{
  "model": "class-conditioned image diffusion model",
  "grayscale": true,
  "objective": "edm",
  "cond_dim": 256,
  "moe": "expert_choice",
  "moe_every": 2,
  "experts_per_token": 2,
  "muon_scale": "original",
  "grad_clip": 3.0,
  "weight_decay": 0.01,
  "adamw_weight_decay_other_params": 0.01
}
Rows from block 4 of a small class-conditioned image diffusion model, named by matrix and row number. Rows with one number belong to one neuron. Each number is 128 + 32 x the weight over its row's rms, rounded and kept within 0 to 255. All counts start at 0. After the name is the row's rms in percent of the matrix's.
After each neuron's rows are labels from the 100 images, of 14848 (inputs lightly noised), where the neuron reaches its highest value: "patch colour" is the nearest of a few named colours to the mean colour under the peak. Only what is clearly more common there than usual is listed. The data: stained colorectal tissue patches (NCT-CRC-HE-100K).
# fc1: MLP up (model.blocks.4.mlp.fc1.weight, 1024x256), inputs 64-127
# fc2: MLP down (model.blocks.4.mlp.fc2.weight, 256x1024, transposed), outputs 64-127

fc1.319 115 [153  76 128 128 110 152 128  42 128   9 128 128 128 127 231 128 198 110 128 128 162 147 146 128 128  87  68 128 164 128 128 128 128 128  86  50 219 128 128 128 128 128 128 128 128 128 128 128 127 128 128 128 128  98 128 128 128 128 128 128 128 128 128 174]
fc2.319 074 [128 128  88 128 125 119 128 128 128 220 128 123 128 128  36 181 128 128 128 128 128  36 128 126 170 128 128 128 128  46 128 229  79 128 128 178 128 166 128 128 128 128 128 187 128 203 128 128 128 128 128 128  99 128  88 128 128 106 128 128 128 128 128  36]
patch colour: grey

fc1.230 098 [211 128 128 128 128 128 128  88 106 128 128 189 128  59 128 128 128 128 167 128 215 128 128 196  27  63 128 128 128 128 128 128 128 128 116 128 186 128 128 128 128 128 167 128 128 128 128  71 128 128 128 128 112 128 128 128 151 128 128 149 128 128 128  99]
fc2.230 063 [128 128 128 128 218 128 128 100 128 128 128 128 153 128 128 128 128 128 128 128 128 128 203 128 207 128  34 128 128 145 128 214 128 128 128 128 128 128 128 128 128 128 128 128 128 128 128 128 128 128 128 128 128 128 128 128 128 128 128 128 128 128 128 128]
patch colour: grey

fc1.710 096 [128 128 128  76 128  50 128 116 128 128 128 128 203 128 195 128  97 128 180 128 128 128 128 128 128 128 128 128 128  26 128 128 128 128 128 128 119 128  46 128 128 128 128 128 128 128 128 128 128 128 128 128 128  64 128 128 128 128  85 128 128 128 128 154]
fc2.710 077 [128 100 128 128 128 128 167  89 128 128 128 128   8 128 119 128 128 128 128 128 128 141 128 128 128 128 128 223 128 128 250 128 128 128 128 128 128 128 128 128 128 128 128 128 128 128 255 128 128 128  32 150 128 128 114 128 128 128 203 128 128 128 128 128]
patch colour: black

fc1.289 144 [128 128 128 128 128  74 128  68 128  77 128 128 186 128 175 128 128  73 128 159 110 128 128 128 128 128 104 128 128 128 128 128 100 128 128 128 128 128 128 125 128 128  70 128 128   0 111 102 128 128 141  95 128 184 193 189 128  93 210 145 128 128 209 128]
fc2.289 091 [ 49  26 128 128 110 128 128 128 128 128 128 128 128 128 112 128 128 128 128 128 128 128  69 128 128 128 128 128 128 128 128 128 128 128 128 128  58 128 128 128 128 128 128 128 128 128 128 128 128 128 151 128 128  98 128 169 128 128  21 128 128 128 128 128]
patch colour: white

fc1.583 106 [149 128 128  94  49 128 178 180 128 128 199 128 128 128  44 239 128 233 157 128 158 128 128 128 128 128 128 128 128 105 128 225 128  63 109 128 165 128 128 128 128 128 100 128 128 128 128 128 144 128 128  87 156 128 128 128 128 128 128 180 128 192 171 128]
fc2.583 096 [105 128 128 128 128 128  47  56 212 128 128 128 128 128 128  97 128 111  47 128 129 128 128 128 200 128 195 128 128 130  71 128 128 172 157 128  74  86 128 128 128 128 128 128 128 128 128 102 128 128 193 128 128 164 128 128 128 128 128 128 128  67 128 128]
patch colour: grey

fc1.723 111 [128 183 128 128 128 102 176 200  42 128 128 128 111  83 128 128 128 162 128 174 128 128 128   0 193 128 188 128 178 128 128 128 128 159  49 128 128  63 128 128 128  41 128 128 128 128 128 128 183 128 128  89 128 140 128 128  84  91 128 128 128 128 109 181]
fc2.723 082 [154 136   1 128 128 128 128 128 128 128 128 128 128 236 130 128 128 128 128 128  93 128 128 219 128 128 153 131  70 128 140 128 128 128 104 128 128 128 128 128  74 128  69  79 128 128 124 130 128 128 128 178 128 128 128 128 213 128 128 128  78 119 128 128]
patch colour: grey

fc1.537 125 [128 208 128 128 128 143 128  82 128  82 128 128 104 112  86  96 128 128 128 136 128 128 128 128 128 213 128  78 128 164 128 128 128 128 128 128 210 189 187 128 128 128 128 200 128 128  82  37 128  88 128 128  77 128 128 128 128 128 128 128 128 128 143 128]
fc2.537 083 [128 134 171 128 128 128 128 202 128 227 128  42 188 128 128 128 160 128 177 128 128 128 128  96 128  71 128 155 128 128  75 128 128 128 128 128 128 128  92 128 128 140 128 128   0 128 212 128 128 128 160 128 128 128 100 128 128 128 128 128  48 128 128 128]
patch colour: grey

fc1.231 086 [ 77 177  77 128 128 128 128 128 242 128 128  87 128 128  67 128 128  42 128 128 231 149 128 141 128 128 128 123 128 128 127 155 128 136 128 128 220 128 128 128 128 128 100 161  23 128 128 128 128 128 128 191 128 128  71 155 128 200 128 128 128 128 128  25]
fc2.231 092 [128 123 128 218 114 132 163 128  75 128 128 123 128 128 128 107 143 181 128 128  55 128 124 128  58 128 128 128 128 128 128 128 128  95 161  50 128 128 128 128 128 128 128 128 128 128 128  40 128  85 128 128 100 128 128 128 128 123 138 110 178 128 128 165]
patch colour: grey

fc1.293 069 [128 164 128 255 128 128  84 128 128 128 128 128 128 128 128 151 128 128 128 128 174 128 211 128  35 128 186 128 128 128 128 128 128 128 128 162 128 128  58 170 128 128 128 128 128 128 128 128 128  61  73 128 128 210 128 128  95 128 128 168 198 175 128 128]
fc2.293 100 [128  95 128  71 128 134 189 128  91 128 128 168  71  76 128  36 110 128 128 128 128 128 128 128 149 128 128 128  95 128 128 128  62 148 128 128  59 177 128  91 128 128 128 128 115  63 255  93 128 128 196 160  61 128 128 128 128 128  22 128  45 120 128 128]
patch colour: grey

fc1.22 096 [ 64 179 170  80 128   2  86 128 147 128 187 128 128 128 128  82 128 128 128 128  81 128 196 128 128 103 128 128 128 128 128 128 104 123 191  98 128 107 128 128 108 202  65   1 128 128 128 110 159 128 128  53  96 128 128 177 128 128  70 128  85 128 128 128]
fc2.22 096 [181  84 128 128 128 228 128 128 107 128 128 181 128 128 128 128 128 128 128 128 128 128 119 128 128 176 128 128 128 128  77  53 128  17 128 128 128 128 128  43 128 128 128 252 128 128 128 168 122 128 128 128 128 128  96 128 128  74 205 128 128 128 237 128]
patch colour: grey

fc1.760 072 [ 81 128 128 128 128 128 128 128 189 128 128 128 128 128 128 128 128 128 128 128 128 128 128 128 128 128 206 139 128 128 205 128  78 128 128 128 128 128 128 128 150 128 128  75 128  86 128  47  54 128 128  39  96 128 128 128 184 128 170 128 139 182 128 128]
fc2.760 088 [142 128  30 128 128 148 128 128 128  54 128 128 190 128 128 128 128 128  68 128 128 128 128 128  73 128  51  69  60 128  12 128 128 128 128 128 155 128 128 128  83 128 194 128 128 208 128 128 128 128 128 128 128 128 128 215 128 128 128 128 128 128 128 128]
patch colour: black

fc1.180 125 [128 128  68  93 128  96 128 128  49 105 129 128 174 186 120  92 128 128 128 128 128 168 128 128 128 128 127  86 128 108 128 134 128 128 128  78 168 150 180 128 128  80 128  87 128 128 162 128 128 128 128 116 128 128 128 158 128  98 128 198  88  93 128 128]
fc2.180 109 [128 128 170 128  73 128  74 108  90 128  68  94 128  22 128 128 169 128 133 128 128 191 128 128 128 128 128 144 128 154 128  88 128 128 163 128 128 116 102  81 128 128 128 128 128 128 128  84 128 128 128 128 128 163 128  80 128 141 128 128 128 128 128 128]
patch colour: grey

fc1.271 118 [128 128 128 128 128  75 128 128  79 128 128 128 128  47 128 139 128 128 192 128 128 128 128 128 169 128 196 105 128 128 128 128 128 128 128 103 128 128  46 128 128 128 128 128 149 128 149 128 128 128 128 101 128 128 128 128 104 128 128 128 128 159 128 165]
fc2.271 068 [128 128 122 128  14 128 128 128 128 128 128 157 128 128 128 116 128 213  93 128 128 128 128 128 128 128 128 239 128 128 128 128 128 128  59 102 128 128 128 128 128 128  90 128 128 128  41 128 128   0 161 128 134 128 128 171 128 112 128 128 128 128  47 189]
patch colour: black

fc1.26 086 [128 128 128 128 128 128  64 128 128  59 128 173 128  27 128 128  78  74 234 128 128 128 128 128 128  51 128  70 128 111 128 128 128  49 128 128  68 128 128 128 128 128  19 128 128 128 176 188 128  71 128 128 128 128 223 228 128 128 128 128 128 128 128 128]
fc2.26 069 [193 162 128 128 128 128 128 128 128 151 231 128 128 128 128 128 128 249 128 128 128 128 128 128 128 128 128 157 128 128 128 128 128 128 166 128 128 128 128 128 120 116 128 128 128 148 128 128 128 128 128 128 128 111 128 128 128 128 228 128 128 128 128 128]
patch colour: grey

fc1.485 120 [128  75 128 155 128 128 128 128 128 128 128 128 128 128 145 128 170 128 128 201 166 128 128 128  96 128 165  70  65  90 143 128 128 128 128 128 128 128  84 128 128 128 195 128 128 128 128 128 128 155 128 128 170 128 188 128 128 128 141 143 128 128 187  60]
fc2.485 091 [127 206  57 128 105 128 128 167 128 128 128 109 102 150 128 128 128 128 128 128 128 128 128 128 183 128 128 128 128 128 107 128  42 128 128 128 128 210 174 128 128 128 128 165 200 128 128 128 134 128 128 128  41 128  43 128 128 128 128 128 128 128 128 161]
patch colour: grey

fc1.350 096 [ 74 215 128 128 128 181 128 128 128 128 143 167 128 128 128 128 128 128 163   5 128 128 128 112 128 128 128 128 128 215 128 196 181 128 128 128 128 128 187  42  65  58 128 128 128 128 128 116 200 128 159  79 145 128 128  82 128 128 128 128 171 128 193 128]
fc2.350 098 [130 128 128 128 147 128 209  87 128 128 128 128 128 128 128 128 128  40  32 210 146 128  88 201 128 128 128 128 128 128 128  86 120 186 128 128 128 128 104 175 128 128 128 128 128 128 128 128 128 128  63 128  75 128 128 128 128 128 128 128 111 128 128 138]
patch colour: white

fc1.410 099 [128 128 128 128 128 128 128 253 128 128  92 128 128 128 128 128 128 128 128 203 128 128 128 128 128  88 181  72 128 128 128 128 167 128 128 128 128  84 128 128  84 180 128 128 128 128 128 128 128 128 128 128 128  79 128 128 128 128 128  56 128 128 128 128]
fc2.410 084 [ 90  83 128 128 128 128 128  87 128 128 128 128 128  66 128 128 128 142  55 128 128 128 191 128 128 128 128 128 128 167 128 128 128 128 128 128 128 128 128 124 156 128 165 128 152 128 128 128 128 128 128 128 128 201 128 128 128 128 128 217 128 128 128 128]
patch colour: black

fc1.679 076 [128 128  54 128 128 189 102 128 101 128 128 128 128 128 128 128 167 128 128 128 128 128 128 128 128 128 128 128  51 128 132 128 128 128 128 128 128  80 128  47 128 188 128 128 128 128  87 128 128 146 128 128 128 125 128 128 145  88 128 211  85 128 128 105]
fc2.679 070 [128 128 128 128 128 128 128 215 128 128  34 128 154 128 128 145 128 128 128 128 128 128 128 128 128 128 128 199 128 128 128 128 128 128 106 128 128 163 128 189 128 128  80 203 128 128 128 128 128 128 128 128 182 128 128 128 128 128 128 128 128  33 128 128]
patch colour: grey

fc1.201 104 [115 196 128 128  97  76  85 128 128 194 162 178 128 136 128 128 128 128 128 128 128  75 128 152 128 128 105 128 117 100  92 187 128 165 128 128 128 128 128  59 159 128 128 128 128 107  63 128 128 128 128 163 128 128 128 173 128 128 128 128 189  99 128 128]
fc2.201 115 [128  94 128 152 128 128 128 128 128   0 128 134 128 128 142 128 128 128 126 128 163 128  85  72 149  67 128 132 128 128 128 103 128  65 192 128 128 177 128 128 128  44 128 128 128 167 128 128 128 128  64 120 128 128 128 132 128 128 128  59 128 128 128 174]
patch colour: grey

fc1.126 101 [128  78 128 128 128 128  53 128  80 128 128 128 128 128 189 128 128 128  77 128 128 128 168 128 128 181 128 128 135  82  49 128 128 180 185 128  80 128 128 208 159 128 128  65 128 128 128 128 146 128 128 128 128 150  71 128 128 128 182 203 128 128  67 161]
fc2.126 078 [172 128 128 223 128 128 128 128 128 233 128 128 128 128 128 128 128 128  59 128 128 128 128 128 128  65 128 128 128 128 128 128 128 128  40 128 128 128 128 128 128 128 128 128 128 128 128 128 128 157  33 128 128 128 128  47 128 128 148 128 128 128 227 128]
patch colour: grey

fc1.404 116 [128 196  80  94 128 128 128 128 128 128 128 106  44 153  56 155 107 159 128 128 128 128 151 101 128  66 128 152 128 128 128 128 106 162 128  81 128 128 128 161 186  52 128 128 128 128  66 128 128 128 255 128  85 141 128 128 128  83  90 128 128 128 128 128]
fc2.404 102 [123 128 197 128 128 128 128 153 128 128 128 128 133 128 201  51 128  82 128 128 128 128 128 128 128 128 128  61  70 128 128 117 128  44 128 128 128 128 175 128  96 185  70 128 128 175 214 128 128 128  61 128 128 128  75 118 166 128 128 128  88 128 128 128]
patch colour: black

fc1.14 104 [128 128 180 128 128 112 128 128 128 194 205 128 128 128 128 168 191 165 170 128 128 128 233 128 128 128 128 128 128 128 128 189 128 128 128 198 165 128 128 128 100 101 128 128 128  80  79 128 128 128 128  51 128 128 128 128 128 128 128  70 130 157  85 128]
fc2.14 093 [195 128 128 128 128 128 128 128 125  71  24 128 128 128  43 128 128 128 128 128 128 128 128 145 128 128 128  77 128  25 128 128 128 128  88 128 136 135 128 158 128 188 128 128 128 128 128 128 128 128 128 128 128 128 128 128 128 128 128 128 128 128 128 203]
patch colour: white

fc1.644 106 [123 203  42 128 128 161  98 128 143  60 190 128 128 128  49 100 128 128 128  77 128 128 128 128  73 128 128 104 128 128 163 140 128 128 128 128  90 128  25 128  10 128 128 128 128 128 140 128  42 128 128 128 113 128  87 109 140  40 128 128 128 128 128 115]
fc2.644 127 [128 128  96 205  73 128 128  12 128 128 128  77 128 177 219 128 167 128 128 109 128 128 128 128 128 128 221 167 128 128  68 128 128 128 128 128 146 140 128 101 164 128 128 155 128 128 128 178 186 128 128 128 128  80 128  76 128 164 106 128 128 128 128 128]
patch colour: white

fc1.167 082 [128 128 128 128 128 128 128  75 128 128 128 128 159 128 128 210 128 128 128 227 128 128 128 128 128 128 177 128 128 128 128 128 128 128 128 188 121 128 128  92 128  44 128 128 128 128  71 128 128 128 128 128 128 128 187  43 128 128 128 128 128 128 128 128]
fc2.167 108 [ 63 128  41  89  69 128 128 128 104 128 128 128  67 128 108 128 128 102 128  68 128 128 128  92 128 159 128 128  54 128  66 112 128 128 128 128 205 128 128 128 128 145 101 181 128  70 174 128 128 128 128 128 102 128  84 120 128 128  28  79 128 114 128 128]
patch colour: black

fc1.417 118 [128 128 128 128 128  89 128 128 128 128 149 114 128 128 128 128 128 128 128 128 128 128  70 128 128 128 128 128  99 106 128 128 128 128 128 128 128 158 128 159 128 212 128 159 128  32 128  21  94 101 128 128 128  66 128 128 128 101 128 128 128  84 128  81]
fc2.417 100 [128 128 128 128 128 119 128  27 128  54 128 128 128 128 128  95 128 128 128 128 128  78 128 158 128 128 117 128  91 128 128 193 128 171 128 128 128 128 106 128 128 118 128  42 191 128 128 128 177 128 128  60 142 128 128 128 128 128 119 128 128 188 128 128]
patch colour: white

fc1.276 121 [ 97  76  86 143 128 128 128 132 128 128 128 128 128 128 207 128 120  80 203 128 210 128 128 128  36 128 128 177 188 100 188 128 128 155 190 128 128 128 128 128 174 128 128 192 128 128 128  84 193 103 133 128 128 128 159 155  98  64 128 150 164 128 128 128]
fc2.276 135 [128 128 177 128 128 128  43 128 128 128 128 128 128 128  49 128 166 128  87 128 128 128 128 128 229 128 150 128 128 128 128 119 128 128 128 128 166 128 128 128 128 132 156 128 218  94  32 201 114 198  48 128 158 135  59 128 167 200 128  97 128 128 128 128]
patch colour: grey

fc1.39 113 [128 226 128  29 148  97  69 163 128 128 102 128 164 128 164 128 128 128 128 161  86 128 184 128 128 128  83 128 128 128 128 128 128  46 128 128 128 128 105 128  87 128 192 128 128 128 203 184 128 128  81 128 160 128 128 171 128 128  82 128 128 128 128 128]
fc2.39 109 [195  44 128 186 128 128 184 128 128 128 128 128 128 128 206  95 150 128 128  83 178 128  60 128 128 128 167 128 159 128 128 128 128 124 104 136 128 171 194 128  99 164 128 128 128 128 118 187 128 128 128 187  79 154 128 128 128 128 221 128 128 128 116 128]
patch colour: white

fc1.761 101 [214 128 128 128 128 128  77 130 128 102 128  93 185 128 128 128 128 128  61  50 128 191 128 128  63 128 128 164 128 128 128 128  84 128 128 128 152 128  77 128 128 128 128 128 128 128 128  37  77 128 128 108 128 219 132 128 128 128 128 128 176 128 212 128]
fc2.761 116 [128 182 128 128 128 118 128 128 128 128 128 128 128 128 128 128 128 128 212 128 128  57 128 206 149 128 128  72 128  66 128 128 128 128 212 170  87 112 172 128 128 128 124 128 128  82 128 178 145 204 128 128 146 128 127 163 128 100 128 128 128 155 128 128]
patch colour: white

fc1.425 101 [128  57  67 128 128 128 128 128 128  86 128 187 128 128 128 128 138 128  81 233 128 128 128 128 128 128 128 128 173  27 128 116 187 176 128 128 152 128 128 128 128  47 128 101 172 128 163 128 128 128  86 162 189 170 128 128 128  85 164 128 128  44 128 157]
fc2.425 095 [128  68 128 128 128 128 109 128  86 128 128 128 128 128 128 193  52  94 187 128  73  72 128 128 128 128 128 128   4 221 128 148 128 128 128 128  68 128 128 128 128 238 163 128 128 128 128 128 174 128 156 160 128 128 128 128 128 128 128 128 128 128 180 128]
patch colour: grey

fc1.41 078 [128 135 185 128 128 128 128 128 128 128 128 128 128 128 128 128 214 128 128 178 128  98 128 128  49 224 242  55  68 128 172 128 128 128  13 128  83 128 128 155 128 128 128 128 128 128 128 143  77 128 128 128 128 128 128 128 128 128 128 128  97 128  91 128]
fc2.41 121 [128 128  82  93 105 128  96 128 128  88  66 128  70 128  59 128 128 185 128 128 142 136 143 108 128  85  28 202 135 109 128 128 128 128 237 128 169 128 128 128 141 157 128 128  72  59 175 128 170 128 155 128 128 128 182 128 103 128 128 143 119 128 190 142]
patch colour: white

fc1.631 100 [128 128 128 128 169 113 128 206 128  88 128 128 128 128 128 128 102 128 128 128 128 128 128 128  92 165 156 128  14 128 128 128  76 128 128  65 128 128 156 128 128 105 128 180 128 128 147 128 128 128 128 128 128 128 128 193 223 128 128 128 128 128  96  85]
fc2.631 105 [128  49 128 128 128 219 128 128  76 128 128 128 128 128 128  71 213 128 128 128 128 128 128 128 163 128 128 128  39 128 128 128 216  63 111 128 128 172 128 131 128 128 128 128  74 128 128 128 128 128 128  52 128 128 178 128 128 194 128  67 128 128 128 128]
patch colour: white

fc1.483 096 [128 128 128 128 128 157  99 142 128 128 145 128 128 128 128 192 128 128 184 128 128 110 128 128 128  63 168 128 128 128 128 128 128 128 128  64 128 137 128 128  71  64 147 128 128 128 128 128  69 128 128 128 128 128 128  94  93 146 128  62  82 150 167 160]
fc2.483 101 [184  73 128 128 128  18 128 128 128 178  65 128 100 143 128 128 128 128 128 128 128 128 128 128 128 157 134 128 128 128  64 128 128 133 128 193 128  56 128  50 191 128 128 217 128 128 128 128 128 128 128 128 128 128 128 171 146 128 158 128 164 128 128 128]
patch colour: white

fc1.463 076 [128 128 128 149 128 128 128 128 128 173 203 105  74 128  48 128 128 128 128  40 244 128  66 128 128  38 206 128 128 128 128 128 128 128  14 128 128 128 128 128   5 179 128 128 128 128  77 128 128 128 128  63 128 131 128 128 128 128 128 154 128 128 128 128]
fc2.463 087 [128 128  70 128  69 145 102  82 128 128  96 187 175 128 128  90 128 128 128 255 128 128 128 128 128 175  91 128 167 128 128 128 128 128 199 128 128 128 128 128 202  33  77  98 128  78 255  85 128 128 128 128 128  81 127 128 122 128 128 128 128 128 128  76]
patch colour: black

fc1.456 094 [128 128 128 128 128 203 128 187 128 128 128 128 162 128 128 128 128 180 128 128  85 128 128 128 128 128 206 128 128 128 128 128 128 128 198 128 128  86 128 128 217 128 150 128 128  67  37 128 158 128  93 128 128 128  74 128 128 128 128 128 128 175  69 128]
fc2.456 098 [128 200 128 128 207 128 128  58 128 128 128  49 128 128 128 129 128 128 128 128 128 128 128 164 128 128  92 128 128 128  91 128 128 128   0 138 128 128 111  92  42 101  73 128 128 128 128 128 128 128 128 203 128 135 168 172 128 128 128 128 128 128 128 128]
patch colour: black

fc1.179 090 [128 128 128  75 128 104  88 128 224 128 106 128 214 128 128 128 128 128 128 128 128 190  59 128 128 128 128 128 128 196 128 128 128 128 128  60 128 128 128 104 128 128  32 128 128 128 128 128 128 128 128 128 128 128 128 128 128 128 128 128 128 128 128 128]
fc2.179 082 [128 189 128 128 128 128 128 128  73 128 128 128 128 128 128 128 128 128 128 128 128  59 128 128 128 128 128 128  71 128 128 128 128 128 137 128  92 128 128 209 128  23 134 128 128 128  97 128 128  46 128  92 128 116 128 128 128 128 128 128 128 128 128 218]
patch colour: grey

fc1.661 106 [128 113 104  88 128 128  81 128 128  79 128 128 144 128 128  68 128 197 128 128 128 128 128 128 128 128 157 128 128  48 128 128 128 166 124 128 128 128 100 128  62 128 133 128 176 128 128 128 128 128 153 128 172 161 187 134 128 128  72 128 128 128 128 177]
fc2.661 064 [128 128 128 187  79 128 189 128 128 128 128 128 128 128 128 128  22  61 128 128 128   7 128 128 128 128 128 128 128 255 128 188 128 128 128 128 128 128 128 128 128 128 128 128  25 128 182 128 255 128  75 118 128 128 128 205 128 128 128 128 128 128 128 128]
patch colour: white

fc1.505 072 [128  93 105 128 160 128 128 128 128 128 128  94 128 128 128 128 128 128 128 197 128 128 128 128 128 128 128   5 128 128 128 128 183 255 128 128 128 137  59 128 193  77  99 128 128 128 128  25 128 128  90 128 210 128 128 128 128 128 128 172 211 128  56 113]
fc2.505 129 [128 219 183 128  89 142 107 128 128  76 158 255 128 128 128 128 146 128 148  59 128 128 128 178 128 128 128 190 128 128 130 128 102  70 117 128 141 128 184 128 128 128 188 169  78 154 135 128 128 128 144 128  35 164 128 128 128 128 143 128  47 128 179 128]
patch colour: white

fc1.393 113 [165  82  99 128 128 223 128  78 128 128 128 128 128 104 177 128 128 115 128 128  54 162  54 206 128  72 128  22 128 128 128 128 128 128 128  52 133 128 128 128 128 174  79 128 128 128 128 133 184 128 128 128 128 128 128 128 128 128  66 128 128 154 128 128]
fc2.393 072 [172 128 128 128 128 128 128 128 128 128 172 128 119 128 128 128 128 128 128 128 128 128 128  88 128 128 128 173 207 109  46 128  96 128 128 128 128 128 128 128 128 128 128 128   0 154 128 128 131 128 166 107 128 162   3 204  64 128 199 128 128 144 128 220]
patch colour: white

fc1.544 110 [ 71 128 128 128 128  67 120 187 128 101 128 128 175  71 128 128 128 128 152  91 128 128 148  75 140 128 197 128 128 128 128  70 128 162 128 128 128  77 117 225 117 128  86 128 128 229 128 222  96 128 128 128 128 128 179 182 171 128 198 128 205 157 128 169]
fc2.544 079 [192 128 110 128 128 176 128 103 128 128  92 128 128 128 128  62 128 128 120 128  50 160 128 128 214 128 128 128 128 128 128 128 128  71 128 128 128 128 128   7 128 128 128 128 128 128 128  66 128 128 128 128 128 163  67 128 128  62 105 128 128  24 128 128]
patch colour: grey

fc1.296 098 [128 161 154 104  87 128 128 166 128  83 128  70 128 128 175 128 128 128 128 128 128 128 128 177 128 128 128 128 128 106  74 182 128 192 128  88 128 128 128 128 128 128 128 128 128 128 128  60 128 128 128 128 128 128 128 128 128 128 128 128 196 128 128 128]
fc2.296 110 [207  79 128 186 211 105 128 128  54 121 193 128 128 107 128 128 128 128 128 100 128 105 128 128 128 110 128  67 180 128 193  50 151  92 236  81 128  66 128 128 128 128 128 128 128 128 163 128 128 128 128 128 128 176 128 128 128 128 128  92 128 216 128 198]
patch colour: white